python train.py --n_mels=40 --targets=["instrument"] --kernel_size=5 --stem="single" --learning_rate=0.0022 --one_sided=false --adamw_lr_other_params=0.001 --batch_size=384 --lr_schedule="wsd" --decay_fraction=0.2 --weight_decay=0.09 --adamw_weight_decay_other_params=0.01
Rows from block 4, named by matrix and row number. Rows with one number belong to one channel. Each number is 128 + 24 x the weight over the matrix's rms, rounded and kept within 0 to 255. All counts start at 0.
# convs0: first width-5 conv (model.blocks.4.convs.0.weight, 112x112x5), inputs 0-22, a 5 kernel for each
# convs1: second width-5 conv (model.blocks.4.convs.1.weight, 112x112x5, transposed), outputs 0-22, a 5 kernel for each
convs0.57 [156 104 136 138 147  96 126 137 139  99 103 121 157 184 137 144  93 116 142 106 135 128 122 109 106 106 142 119 148 131 114  95 116 184 113 149 122 129 110 148 172 112 119 102  99 136 116 133 137 120 135 125 130 170 134 152 154 107 125 119 109  97 165 130 116 100 134 112 138 138 159 152 123 106 125 116 110 124 112 131 147 115 132 122 126 172 168 113 102 140 114 139 140 141 172 149 166 108 143 114 103 130 133 108 134 161 113 152 141 125 118 162 151 128 109]
convs1.57 [136 127 131 125 100 154 141 116 113 158 147 108 156 138 146 122 130 127 153 162  90 147 168 111 158 143 110 119 160 114 101 121 130 150 204 156 142  40 136 164 142 136 148 120 131  50 176 159 155 157  84 124 162 120 108 120 107 146 124 114  86 126 104 197 144 135 148 152 123 119  59  80 174  97 162 179 122 112 166 107 145 103 141 140 135 143  94 151 127 115 117 115 135 128 114 134 111 127  97 147  92 137  97 147 142 152 133  97 125 131 124 134 122 139 119]
convs0.58 [142 144 176 127 140 109 132 115 144 119 123 110 162  85 109 163  78  86 167 101 163 114 118 133 142 117 131 119 123 148 122 138 140 147  81 158  96  77 162 126  97 153 182 159 125 144 144 140  82 110 136 111 175 163 131 134 124 105 151 120 101 132 115 172 129 132  90 121 132 169 137 111 122 141 106 142 129 146 136 119 143 171 159  85 125 137 112  98 159 125 133 106  98 158 172 136 152 118 181 114 132 141 116 121 132 121 121 142 118 130 116 149 117 129 149]
convs1.58 [155 147  98 119 145 146 151 136 122 135 173 131  83 183 145 156  98 174 128  97  89 123 153 179 106 107 121 111 135 101 103 148 142 174 137 137 110 143  86 113 147 163  86 159  91 109 112 155 136 126 141 122 111 121  96 163 132 150 101  88 130 150 128 128  93 140 122  87 130 153 102 131 168 162  89 131 149  99 107  97  99 131 157 122 137 116 123 130 150 136 121 121 114 181 125 112  88 160 104  93 121 111 122 106 109 101 117 114 125 167 126 188 103 118 145]
convs0.59 [101 148 145 131 138 130 149 114 142 106 133 149 149 129  84 123  80  98 182 144 125 107 115 154 119 123 124 127 156 150 158 164 162  96 165 157 141  98 118 101  99  92  98 142 129 157 146 135 130 100  84 114 123 107 127  92 118 163 162 115  54 123 156 172 146 137 109  98 125 136 101 217 152 116 154 137 140 148  90 145  76 146 176 119  94 105 135 121 117 123 118 136 119  70 183 140 120 106 126 131 162 139 135 129 155 121 121 134 133 131 112 118 129  93 135]
convs1.59 [146 136  93 112  99 106 138 127 146  90 175  81 136 177 109 136  97 142 152  85 123 119 127  83 128  88 102 143 151 123 138 142 124 118 121 117 165  99  68 156 129  91 133 131 102 126 140 137 122 109 129 179 128 153 152 158  93 121 157 128 109  89 135 129 118 110 117 138 134 132 119 192  95 118 136 104  96  97 127 136 109 171 156 160 163  70 163 146 127 209 149 102 144 163  62 154 139 105 124 125 127 150 111 113 161 156  92 118 134 153 115 129 137 113 159]
convs0.60 [115 118 156 105 125  89 146 127 112 139  95  74 157 177 113 140 110 175 113  79 143 149 133 126 134 108 123 115 160  86 153  96 128  97 141 151 151 121 132 125 125 147  82  99 148 164 143 143  87 142 160  97 112 186  92 142 152 143 125 101 152 118 124 118 137 108 113 135 142 168 136 129 201 221  72 109 124 123 110  98 151 149 138  99 133 149 124  93 132 142 123 115 133 173 124 121 155 183 136 143  92 135  73 143 155 144 119 116  99 144 127 152 118 124  95]
convs1.60 [123 116  95 112 104 115  99 170 124 129 123 130  68  80 172 122 105  83 158 165 102 116  75 132 113 132 129 136 175 178 132 133 138 167 172 100 132 137  98  97 151 152 118 109  83  97 164 160 142 142 166  95 158 164 108 117 142 108  87 126 140 175 112 168 102 108 106 139  83 149 164 157 135 188  90 148  91 133 103 108 146 149 129 141  76 123  82  71 128 119 126 137 139 102 125  97 113 115 118  96 118 137 147 124  95 138 119 126 154 165  94 150  89 140  90]
convs0.61 [148 126 146 138 112 137 140  66 142 171 186 129 143 139 144 133 116 150 130 114 129 117  97 108  86  81 151  95 165 120 193 160 143 125 122 116 121 148 157 117  84 115 139 117 124 162  97 121 151 107 123  96 124 137 157  99 126 128 160 141 147 157 125 104 135  99 145 137 102 113  99 134 160 164 127 141 166 103 133 171 128 105 128 129 109  82 144 136 106 112 110 132 196 166 116 117 135 145 132 128 173  97 148 135 119 156  95 133 134 142 118 114 120 117 146]
convs1.61 [116 108 174 139 139  98 113 146 107 113 141  86 108 132 125 148 127 112 119 155 112 123 117 147 132 160  83 132 130 153 117 120 127 109  92 164 106 140 137 100 147  91 133 143 129  86 105 123 122 154 164 160 124 119 112 152 110 140 137 135 116 140 137 120 119 107 165 108 126 172 169 121 128 124 132 108 142 128 105 113 142 149 161 174  74 123 121  91 120 183 104 133 123 112 141 124 138 149 113 118 115  94 105 132 112 133 126 154 149  74  65 113 130 134 123]
convs0.62 [109 109 108  44 155 116 122 150 150 108 100 162 117 123 154 160 134 145 120  86 157 133 153 113 123  98 162 110 116  78  77 147 102 115 167 133  89 151 133 108 144 120 112 113 132 156 147 102 139 141 120 105 190 121 123 123 120 153 136 135 141 117 112  94 162  87 130 102 114 189 134 121 152 147 113 124 120 126 114 166 130 105  99 116 135 175 103 100 100 110 104 150 155 165 129 128 135 136 129 120 116 145 131 135 131 131  81 126 159 182 132 116 141 100 112]
convs1.62 [134 154 132 131 129 139 129 139 130 109 131 155 175  92 110 105 120 107 128 138 118  97 114 102 139 139 126 137 156 137 110 118 161 145 139 138 136 115 150 118 107 125 154 119  90 129 114 168 129 136  98 148  96 142 103 110 161 124 162 102 125 181 118 141 132 113 151 136 103 106 137 136 149 156 146 155 102 141 147 112 149 159 141 129 132 121 140 135 153 160 131 147 110 146 169 100 121 125  98 173 178 115 135 136  82 123 142 115 137 110 146 150 127 175  86]
convs0.63 [130 108 148 117 165  99 147 146 141 106  97 117 144 107 148 132  93 113 141 129  99 131 119 117 168 112 112  91 140 119 145 118 100  99 141 101 106 102  90 130  90 143 143 182 170 136 127 131  80 132 108 106 109 159 121 104 122  86  85 209 142  24 181 168 129  94 133 119 100 176 125 145 183  97 137 124 116 115 104 112  85 114 161 108 132 142 171 100 138 117 120 131  98 115 110 130 164 135 121 146 146 143 132 121 164 134 125 140 111  97 112  91 152 110 151]
convs1.63 [121 118  86 124 130 140 118  73 163 117 143 116 135 181  82  98 159 127  92 133 118 128 126 116  93 146 135 137 121 149 146 163 147 143 131 115 156 132 134 107 106 135  92 120  87 120 148 137  85 185 137 149 121 159 106 150  89 126 140 117 130 110 184 112 198 117 167 127 100 205  86 124 100  97 118 105 152 113 106 181 117 162 111 129 155 101 152 158 160 105  69 134 150 149 132 119 123  93 100 135 152 121 112  94 160  85 127 135 156 180 128 128 101 148 154]
convs0.64 [113 119 158 137 143 125 122 154 117  85 120 115 121 121 141 144 144 132 141 110 128 129 143 116 138 140  86 177 165 135 119 139  90  95 148 112 123 153 126 131 132 149 153 132  63 104 166 119 133 159 139 105 105  91 153 146 117 152 154 113 168 132 122 155  83 124 150 128  69 113 127 121  84 128 167 150 149 145 139 143 146 153 153  77 121 140 124  99 124 139  91 135 121 113 151 125 185 132 115 124 103 151  97 105 127 121 139 135 121 126 124 133 128 135 119]
convs1.64 [ 96 134 120 125 134 129 135 149  98 111 128 191 129 125 150 132 118  94 128 148 106 103 119 102 142  99 109  94 165  89 146 132 126 108 108 116  84 156 138  97  95 116 145 120 157 116 142  87 148 110 151 151 148  84 111 166 138 153  83 128 110 102 112 102 137  88 154  93 124 174 151 136 166  99 130 146 125  81 115  91 136 136 138 147  93 152 135 142 123  98 116 169 133 114 136  87 154 105 125 109 150 138 146 130 138 149 100 104 135 126 153 120 130 123 134]
convs0.65 [129 117 107 136 136 145 150 139 133 120 129 110 146  98 117 145 130 158 175  85 120 128 137 126 166 125 132 113 115 141 125 175 152 141 121  95 132 132 113 130 178 135 155 117  41 124 120  99 136 113 151 110  86 123  89 137 162  96 135 118 171 102 134 134  48 100  99 142 113 135 124 122 105 177 143 121 144  90  79 172 104 126 121 128 130 123 115 119 162 129 117 108 119 101 176 138 129 128 138 132 128 172 126 108 173 105  98 118 120 137 116 127 121 111 105]
convs1.65 [133 128 147 110 128 155 104 100  75 108 148 113 106 170 116 130 110 132 147 114 131 164 116 127 113 162 175 115 115 156 127 159 151 140 108 140 146 142  80 117  78 106 103 123 163 117 120 118 155  98 153 103 140 142 114 137 117 128 155 145 115 134 136 122 121 144 144 110 112 119 104 108 103 133 133 133 136 117  95 131 109 128 122  78 118 118 122 143 130  96 152 102 131 142 119 116 148 139 138 122 142 106  84  69 123 128 137  97 101 137 130 174 148 141 139]
convs0.66 [114 152 130 119 117 110 161 150 117  98 121 175 156 121 125 139 118 101 171  60 146 131 149 132 121 102 116  85 141 112 124 117 156  93 121 109 142 121 120 128 144 132 124 135 160 141 140 122 122  78 143 146 138  92 141 116 152  97 149  90 114 103 119 173 128 153 119 135 144 102 143 145 146 174 125 109 128 145 111 168 107 145  81 115  97 146  86 109 112 134 154 105 127 136 170 122 117 186 138 155 156 151 113 159 130 162 124  76  95 151  91 159 144 127 151]
convs1.66 [107 131 108 100 117 171 140 108 150 149 108 125 147 119 174 155 138 134 157 144 143 117  83 118 145 147 121 167 113 130  97 120 118 167 138 141 135 179  70 136 118 155 133  89 121 133 109 144 120 166 137 162 149 132  76 166  88 141 154  69 118 131 160 138  87 116 133  71 167 118 148 145 151 129  82 133 145 118 141 109 151 143 180 170 135  99 149 175 137 147 131 118 127 139 129  83 146  94 107 155 125  98 134 136 114 124 131 118 150  97  95 135 112 110 129]
convs0.67 [138 130 135 116 113 105 145 139  93 127 167  61 203 179  59 145 152 131  46 111 100 158  85 134 122 164  99  85 144 114 155 116  76 127 143 180 163 128 115  97 250 132  96  87  73 159 120 127 126 103 140 145 120 125 147 152 113 124 123 111 107 120 120 118 120 134 158  99 140 111  92 191  93 148 113  98 150 102 113 137 176 136 128 112 104 100 123  87 116 146 127 104  83 142 196 104 130 115 125  93  96 149 135 150  95 121 140  91 113 124 174 151 128 117  88]
convs1.67 [120 108 142 140 149 106 154 110  99 133 169 127 148 123 162 113 134 114  93 153 142 112  97 145 102  97 166 138  84 145  97 144  87 120 133 106 190 107 106 101  31 103 133  87 168 126 167 117  75 167 100  91 129 144 116 116 141 195 205  78 108 113 129 108 137 104  62 174 115 111 140 123 163 109 128 139 184 116 141 120 116 148 106 134  93  97 161 191 125 165 127 151 122  63 130 139 101 134 109 131 148 151 131 168  60 173 135  93 137  61 114 143 145 125 134]
convs0.68 [147 132 136 108 121 110 110 148 165  97 117 107 155 114  95 147 107 112 103 131 139 118 111 131  96 129 157 127 131  97 140 124 156 141 134 113 147 125 157 145 154 121 151 124  86 153 142 136  96 144 132  77 163 114 134 134 107 126 129 166 138 161 103 121 144 148 110 115 110 106 106 142 101 100 190 163 122 120  96 150 104 163 155 159 103  96 123 142 142 173 158 166 131 106 110 112 141 126 129 133 167 115 125  96 123 153 153 147  76  87 157  97 132 143  92]
convs1.68 [121 123  98 105 167 174 100 150 158 127 129 136 165 159 115 121 148 141  96 129 146  88  83 133 156 137 140 117 115 123 125  79 142 104 157 153 135 137  89 121 108 153  90 141 146 114 114 156 116 120 149 148 122 136 113 157 145 134  75 147 114 128  96  58 132 107 137 130 140 139 148 121 153 121  88 127 137 135 175 137 120 140 125 163 176 184 145 111 134  85 117 141 164 134 122 143 151 135 135  99 120 145 104 112 140 134 153 122 124 124 151 131 142 115 139]
convs0.69 [116 118 170  93 118  90  93 149 103 154 154 143  89 120 183 118 102 123 119 163 126 102 157 121 117 166  88 107  79 137 117 165  91 124 121 107 144 138 113 137 131 115 107  92 120 145 121  95 176 137 162  67 146 140 124  86 161 130 148 129 126 120 151 149  99 125 131 148 134 135 140  98 139 109 143 188 108 129  98 110  84 166 131 131 145 107 163 167 107 148 136 144 157 127 103 137 117 119 154 116 127 139 125 157  90 156 112 103 153 112 109 130 154  97 101]
convs1.69 [134 131 130 140 150 119 133 135 135 160 120 105 156 177 109  98 134  92 167  77 130 143  94 163 112 109 120 127 111 110 138 139 137 148 105 106  85 106 174 141 115 118 118 146 143 110 109 191  66 195 143 107 127 183 102 102 153 141 129 134 120  88 143 125 136 142 115  92 126 125 139 125 125 117 172 138 129 134 127 132 119 120 175 103 154 110 156 132 200 114 153 115  94 110 115 126 121 105 125 139 143 121 124 118 141 121 103 140  83 138 130 124 124 151 137]
convs0.70 [121 111 117 128 186 153 139 104 107 143 119 116 138 128 120 121 118 132 113 121 164 164 141 116  89 138 148 113 134 134  61 110 114 132 189 162 166 127 118 104  71 131 150 118 238 114 148 104 150  96 142 124 136 108 111 108 131  82 137 192 116 144 136  73 149 102 128 141 119 153 102  99 158 123 111 123 145 115 129 124  93 102  84 120 190 176 104 104 135  90 120  94 127 165 122 133 148 121 133 150 142 148 144 133 162 116 158  77 140 128 113 120 110 120 151]
convs1.70 [ 93 106 118 128 124 129 129 150 149 123 140 166 138 118 156 143  94 121 140 127 132 145 116 112 158 121 121 160 101 120 103 111 146 160  59 150  87 118 147 134 108 174  98  87 118 145 118 179 136 116 156 122 140 160  92 149 111 140 102 120 120 116 151 116 130 162 144  84 204 108 116 108 100 161 134 111 127  87 119 125 180 150 129 101 134 124 137 130 179 136  91 102 141 114 171 104 121 105 107 129 101 122 120 121 142 163 127 115 128 148 133 124 144 123 121]