{"arch": "tc_resnet", "train_examples": 39062, "depths": [3, 3, 3], "kernel_size": 5, "loss": "cross_entropy", "merge_dims": true, "steps": 10500, "batch_size": 384}
Rows from block 3 of a small sound classifier, named by matrix and row number. Rows with one number belong to one channel. Each number is 128 + 24 x the weight over its row's rms, rounded and kept within 0 to 255. All counts start at 0. After the name is the row's rms in percent of the matrix's.
After each channel's rows are labels from the 100 clips, of 14848, where the channel reaches its highest value: "top examples" is what is common among them. Only what is clearly more common there than usual is listed. The data: synthesized solo parts of chorales (CocoChorales).
# convs0: first width-5 conv, stride 2 (model.blocks.3.convs.0.weight, 112x96x5, each kernel summed), inputs 0-95
# convs1: second width-5 conv (model.blocks.3.convs.1.weight, 112x112x5, transposed, each kernel summed), outputs 0-111

convs0.46 094 [118 141 133 107  98 121 108 133 144  57 110 104 155 104 143 129 108 125 155 128 162 142 105 152 130  99  95 123 139 135 135  99 110 110 160 166 156 137 147 135 150 113 112 149 102 137 157 147 150 175 128 150 137 154 106 160 115 128 128 138 144 115 115 121 115 189 155  96 129 123 152 119  89  71 177 134 128 143  97 141 127 118 170 108 133 105 110 139  61 105 132 146 144 123 107 104]
convs1.46 089 [133 130 133 128 100 149 105 125 110 131 205 154 101 134 104 111 122 124 149 147 147 139 129 126 176 155  69 110 161 108 175 144 111 136 140 120 107 144 148 117 123  97 162 119 149 102 138 143 135 146  76 164 142 183 131  98  98 126 130 110 166 113 140  97 112 161 174 106  95  96 126  95 131 156  92 117 122  97  93 120 125 166 101 114 121 110 142 147 107 127 147 104 162 151 111 137  98  98 134 133 113  89 109 130 127 143 118 116 105 101 130 133]
top examples: tuba

convs0.24 080 [107 130 130 123 134 130 113 131 140 105 139 105  94 112 123 108 126 131  90 148 126 119 128 142 147 117 118 155 146 151 136 140 104 123 126 110 110 124 110 112 122 131 133 164  82 173 115 118  99 148 111 182 146 114  94 131 113  96 109 170 113 139 144  76 129 102 116 140 203 170  95 136 138 126 104 145 150 135 146 151  78 156 129  71 153 129 152 124  89 154  95 114 141  97 145 172]
convs1.24 099 [ 97  97 151 117 132  90 142 113  77 109 159 124 140 103 109 138 138 131 115 117 129 135 142 165 125 164 123 149 107 112 145 159 121 154 132 123 143 112  87  89 122 133 121 122 137  96 116 107 132 144 119  80 169 121 122 119  96 115 114 100 149 152 156 130 129 156 142  86 147 125 115 128 125  73 116 152 144 150  93 139  87 106 178 133 107 117 136 124 125  85 123 148 129 119 159 140  93 157 113  99 177  98  93 201 112 115 117 170 103 121 123 147]
top examples: clarinet; note G4; note G#4

convs0.10 103 [102 108 161 133 179 109 114 101 125 154 133 151 101  74 128 114 103  93 165 121 185 141 151 140 188 122 132 162 137 129 160 115  92 123 113 142 150  73 120 113 105 143 152 116 145 109 100 149 136 156 141 122 139 120 147 109 156 154 105 119 122 118 121 160 120  98 146 164 134 132 112 102 167 124 155  97  94 147 126 130 183 122 145 146  85 111 167 136 130 112 108 122 136 113 132 123]
convs1.10 088 [133 103 123 110 147 168 137  77 104 105  90 146 107 118 135  66 137 153 104 102 162 140 115 149 111 144 117 111 119 123 119 113 163  88 168 154 134 138 165 137 136 129 136 148 110 103 149 117 117 148 111 120 120 136 127  94 114  76  86 127 138 126 152  94  94 117 167 104 121 107 189 114 130 125 177 114 142 154 137 136 125 144 130 121 164 114 123 149 131 112 129 135 155 121 111  78 114 103 159 119 179 159 110 116 144 108 138 137 179 126 124 173]
top examples: clarinet; note F4

convs0.59 089 [125 126 156 117  99 117 117 134 124 138 100 190  78 124 131  95 140 110 156 137 117 119 128 113 140 111  86 112 115 168 132 169  87 152 140 147 189 121 138 124 107 127 117 115 114 134 121 144 129 166 111  75 131 166 126 158  89 101 149  95  97 145 119 119 122 157 108 173 121 145 161 136 109 119 152  91 137 104 131 121 112 111 137 141 155 110 121 162 122  83 102  84 148 135 100 145]
convs1.59 105 [144 112 169 144 151 127  92 116 129 129 130 126 128  78 146 155  74 143 105 163 117 127 133 125 116 178 134 140 148 127 155 129 164 167 157  94 143 168 132  87 111  71 169 123 152  83 107 137 132 119 131 130 151 131 106 148  75 108 153 137 137 174 107  88 136 135 108 110 132 108 134  99 124 169 107 112 113 125 137 130 131 106 141  89 120 140 139  92 135 167 112 112 151 118 130 113 142 128 124  95 134 165 114 171 123 100 118 124 115 121  68 120]
top examples: clarinet; note G#4; note G4

convs0.103 100 [ 88 156 124 176 165 126 106 117 174 115 131 156 112  93  85 101  98 151 124 127 115 140 157 118 140 107  82  99 128 145 113 115  97  91 152  81  65 146 130 100 144 160 184 142 118 123 117 104  88 157 132 145 132 119 106 104 141 122 130 117 133 152 138  99 148 126 136 143 142 126 140 129 149 120 137  99 123  93 102 157 104 138 131 108 109  80 100 124 112 122  78 120 139 137 136 111]
convs1.103 105 [114 109 118 115 112 171 156  72 102 118 204 132 141 125 135 108 125 121 115 107  74 125 150 123 154 126  89 153 120 116 166 123 166 101 148 107  97 104 120 119 128  96 160 121 158 106 164 116 134 165  66 118 144 145 136 177 104 124 138 140  98 104 180  76 129 152 157 116 140 104 109 154 127 121 136 149 135 109  99 118 122 107 113 102 128 117 129 113 154 134 126 140 126 137 126 134 153 134 167 151 127 109  78 103 131 127 150 123 135 161 120 149]
top examples: violin; note B4; note C#5

convs0.94 103 [119 133  89 119  95 144 221 139 138 106 130 102 111 152  98 113 158 162 135 127 109 137 103 116 126 147 131 113 174 106  98 111  98 128 147 121 136 122 126 145 117 139 162 100 140 153 167  84 145 122 143 103 117 146 119 139  97 138  87 165  99 129 156 121 150 122 143 144 116 136 138  84 148 122 154 119 152 160 126 143 157 106 188 128 137 127 156 172 124 120 135 142 113 112  92 154]
convs1.94 099 [ 88 108 126 145 114 175 168 101 124 131 132 148  83 108 122 133 112 125 128 121  96 110 117 133  95 105 119 169 146 126 127 121 127  99 116  94 100 104 101 152 196 114 115 146  96 130 127  88 154 154 164 103 120 109  94 139 107 115  73  67 117 119 148  99 136 162 152 129 156 116  87 126 155 106 131 123 160 118 149 141  89 105 168 110  94 108 132 144 116 114  90  98  98 133 165 162 154 118 126 126 136 141 119 129 120 127 112 120 117  94 117 108]
top examples: clarinet; trumpet

convs0.70 087 [121 105 144 122 119 143  97 145 133 131  92 122 125 141 167 165 151 163 119 112 102 157 118 136 130 127 108 114 115 145 123  92 108  98 126 109  94 139 122 145  59 122 135 137 134 162 103 156 125 123 167 138 137 106 107 118 122 125  92 180 172  84 125 121 136 183 154  85 139 156 143 106  95 121 139 103 121 145 163 187 134 150 141 110 133 120 143 117 102 147 116  98 133 151 110  79]
convs1.70 092 [127  92 144 131 140 100 136  91 120 116 143 162 117 102 111 110  93 117 124 152 123 139 145 150 163 138  91 118 106  87 167 106 151 145 123 158 114  94 106 138 145  73 172 128 157  63 123 138 129 158 104 129 112 112 132  95 125 105  96 131 126 129 163 117 126 113 110  97  92  90 115 155 139 133  83 132 101 168 107 106 135 184 136 141 130 143 139 140 156 128 151 139 177 137 145 165  67 126 117  95 149 137 141 126 129 134 132 113 131 143 114 161]
top examples: tuba; note C4; note B3

convs0.99 087 [122 137 159 124 108 113 116 138 118 123 117 123 138 114 135 145 158 130 136 112 125 135 114 132 112 128 146  75 187 129 123 168 114 175 157  93 186 147 118 127  88 107 196 167 142 127 120 127 132 127 126 117 152 129  73 134  99 103  93  97 117 136 112 104 133  88  99 119 122 128 181 126  77 137 127  98 150 140 117 171 124 142 143 103 160 139 143 145 149 107 147 101 146 151 134 121]
convs1.99 087 [109 110 120 109 116 128 156  96 114 127 111 174 127 107 103 106 138 133 120 101 108 122 123  93  89 127 187 108 129 165 128 128 123 127  99  66 108 136 163  89  74 139 151 101 132 111 103 148 148  89 151  96 146 116 161 119 123  86 144 144 137 124  97  91 120 126 148  95 146 125 140 143 121  97 152 132 128  99 137 118 132 156 184 104 112 106  89 139  96 102 111 132 126 121 121 100 129 138 107  90 175 135  95 144  91 135 112 157 143 157 107 144]
top examples: tuba; note C4

convs0.65 100 [155 148 128  71 126 143  96 153 149  99 138 126 138 119 163 111 118 112  82 112  95  95 106 148 117 142 176  77 154 144 130 122 121 155 112 151 128 140 148 109  98 130  96  91 163 116 120  83 191 144 135 147 109 100 167 171  93 123 136 130 143 132 143 155 137 109 146 119 118 108  90 152 156 131 118 126 138 148  70 134 135 132 146 127 135  87 156 138 119 111 107 122 111 130 104 109]
convs1.65 089 [ 98 109 126  98 122 131 157 115 135 126  90 121 124 132 123 156  84 112 162 119 132 126 127 118  72 129 139 152 114 128 145 116 182 148  97  86 152 117 184 101 145 166 129  86 166 109 134 125 115 126 127 101 106 162 114 137 158 138 153 140 104  83 128 180  96 107 152  99  95 162  85 118 168 130 144 117  98 136 125 124 135 143 144 105 136 164 117 121  98 151 140 133 132 103 111 110  98 108 138 115 103 136 161 163 162 137 116 176 152 148 127 143]
top examples: violin; note F#5; note F5

convs0.75 089 [121 140 137 115  85 132  99  72 135 165 127 106 131 148 123 146 128 125 145 107 153 118 138 109 101 141  54  89 117 118 115  84 124 147 123 140 146 147 125 121 107 113  93 134 106 142 148  98 132 156 143 118  93 125 142 123 110 119 144  84  93 143 126  99 166 172 133 131  92 136  93  96 118 134 136  92 179  85 120 120 148 102 121  91 130 126 154 137 118 140 114 122 118  77 171 115]
convs1.75 069 [109 154 158 156 153 149 169 132 132 124 160 125 113 144 103 143 107 114 161 104  76 118 144 115 167 125 127 127  96 168 142  93 117 132 103 125 127 149 140 129 121 105 146 166 165  67 117  85 129 108 104 145 142 141 118 169 113 104 132 117 133 138 164 167 151 112 151 141 128 112 115 178 131  98 150 146 147 119 102 154 122 174 127 128 153 131 122 129 159 112 120 168 142 112 104 145 162 146 166 103 142 154 109 122 133 163  91 151 126 102  78  91]
top examples: tuba; note A#3; note B3

convs0.51 094 [122 125 138 103 100 110 154 123 100 134 116 124 120  92 140 124 152  89 135 125 128 136 107 133 113 122 136 148 180 143 112 175 136 119  90  85 134 149 175 116 123 119 139 133 146 169 117 118 123 160 114 132 153 158 102 124  50  78 109 116 106 122 106 121 105  64 111 116 149 148 154 127 120 144 139 154 124  83 131 173 125 132 111 159 138 148 113 148 131 128 112 136 161  76 116 156]
convs1.51 091 [140 119 174 107 111  90 111 123 113 103 115 126 153  84 127 136 102 140 135 146  89  92 115  99 122 152 112 103 116 121 136 150 127 124 173  92 142  98 147  99 149 133 119 101  81 122 147 148 162 133 138 123 103 102 119 141 105  86 126 163 118 108 121  79 104 151  89 132 151 125 173 116  76 116 163 114 136  81 154 148 140 105 155 115 139 105  87 122 136 148 121 154 140 130 186 125 144 105 146 138 137 118 114 141 118  81 132 163 169 104 142 124]
top examples: clarinet; note A#4; note G#4

convs0.66 101 [ 90 136 168  82 112  81 122 129 133 118  72 137 144 101 104 137 130 158 176 127 137 155 114 128 116 161  94 133 147 126  86  78 146 132 152 156 119 101 154 126 119  96 175 158 104 101 135 105 129 133  85 128 134 112 152 158 130 103 111 145 135 102 100 130 134 113 139 106 135  94 103 131 116 111  94 137 132 137 123 123 141 106  97 121 147 161 127 137 139 159 127 190 121 157 173 132]
convs1.66 085 [103 103 142 156 134 123 161 101 139 119 183  81 134 167 146 161 150 115 169 108 114 156 132 133 136  97 186 142 106 126 133 180 155 144 112 107 150 107 126 137 147 157 125 137 125 143  94 137 167  86 150 155 143 126 170  75 112 152 104 134 123 114 102 144 141  99 134  90 140 183 168 141 143 126 133  74 142 119 126 110 117 138  89 131 137  91 127 114 134 117 126 169 132 120 104 105 118 126 136  95 143 132 146 121 153 105 131 163  97 113 117 143]
top examples: violin; note D#5; note A5

convs0.49 099 [145 117 186 140 118  94 136  94 177 124 142 141 121  77 107 146 156 107  87  97 149 151 112 110 128 144  87 147 104 119  88 116 139  96 134 147  72 130 108 162 147 128 115 126 101 156 125 133 107 105 107  82 119 138 113 170 165 143 135 120  88 101 103 124 138 136 128 107 143 145  83 146 147 117 139  94  86 163 118 132 149 146 138 108  97 107 139  86 116 123 111 110 142 130 128 118]
convs1.49 102 [ 50 102 143 114  84 122 144 131 172 183 105 129 115 121  94 115 117 129 143 131 116 124 126 125 109 119 128  98 112 162 146 124 141 113 105 163 130 122 156 116 115 109 114 147 132  98 120 130  96  99 110 111 160 138 135 129 149 174 128 119 139 123 148  87 170 118 129 138 140  97 129 166 158 129 132 102 152 164 179 128 126 168 158 107 109  93 127  97 119 146 133 189 126 134 130 150 126 155 127 145 122 121  82 146  99 169 134 122  91 122 154 167]
top examples: tuba

convs0.25 092 [115 136 116 111 145 100 147 185 102 135 104  95 110 113 137 137  95  97 100 130 150 115 106 100 115 127 114 136 135 113 137 145  92 113 134 139 126 138 117 115 107 140 121 106 109 138 134  85  79  95 183 178 110 131 171 113  95 137 162 149 130 102 122 121 135 106 163 152 152 151 101 129 113  82 130  78 160 120 163 116  93 121 111 130 117 137  94 157 121 135 113 100 135 108 120  67]
convs1.25 087 [124 126 126 132 101  89 155 139 127 162 113 137 115 137 137 126 139 111 147 152 110 118 143 141 118 141 144 156 134 156 139 111 156 106 125 138 149 122 137 132 144 100 155 169  88 132 120 105 173 159 129 141 123 119 109  96 166 158 139 158 141 174 121 114 114 112 123 153 142 176  97 116 107 112 108  92 202  93 130 157 138 152 105 119 159 146 103 115  86 114 187 137 167 137 145 178 161 148 129 123 154 141 144  90 121 148 173 161 155 131 125 148]
top examples: tuba; note C4; note G3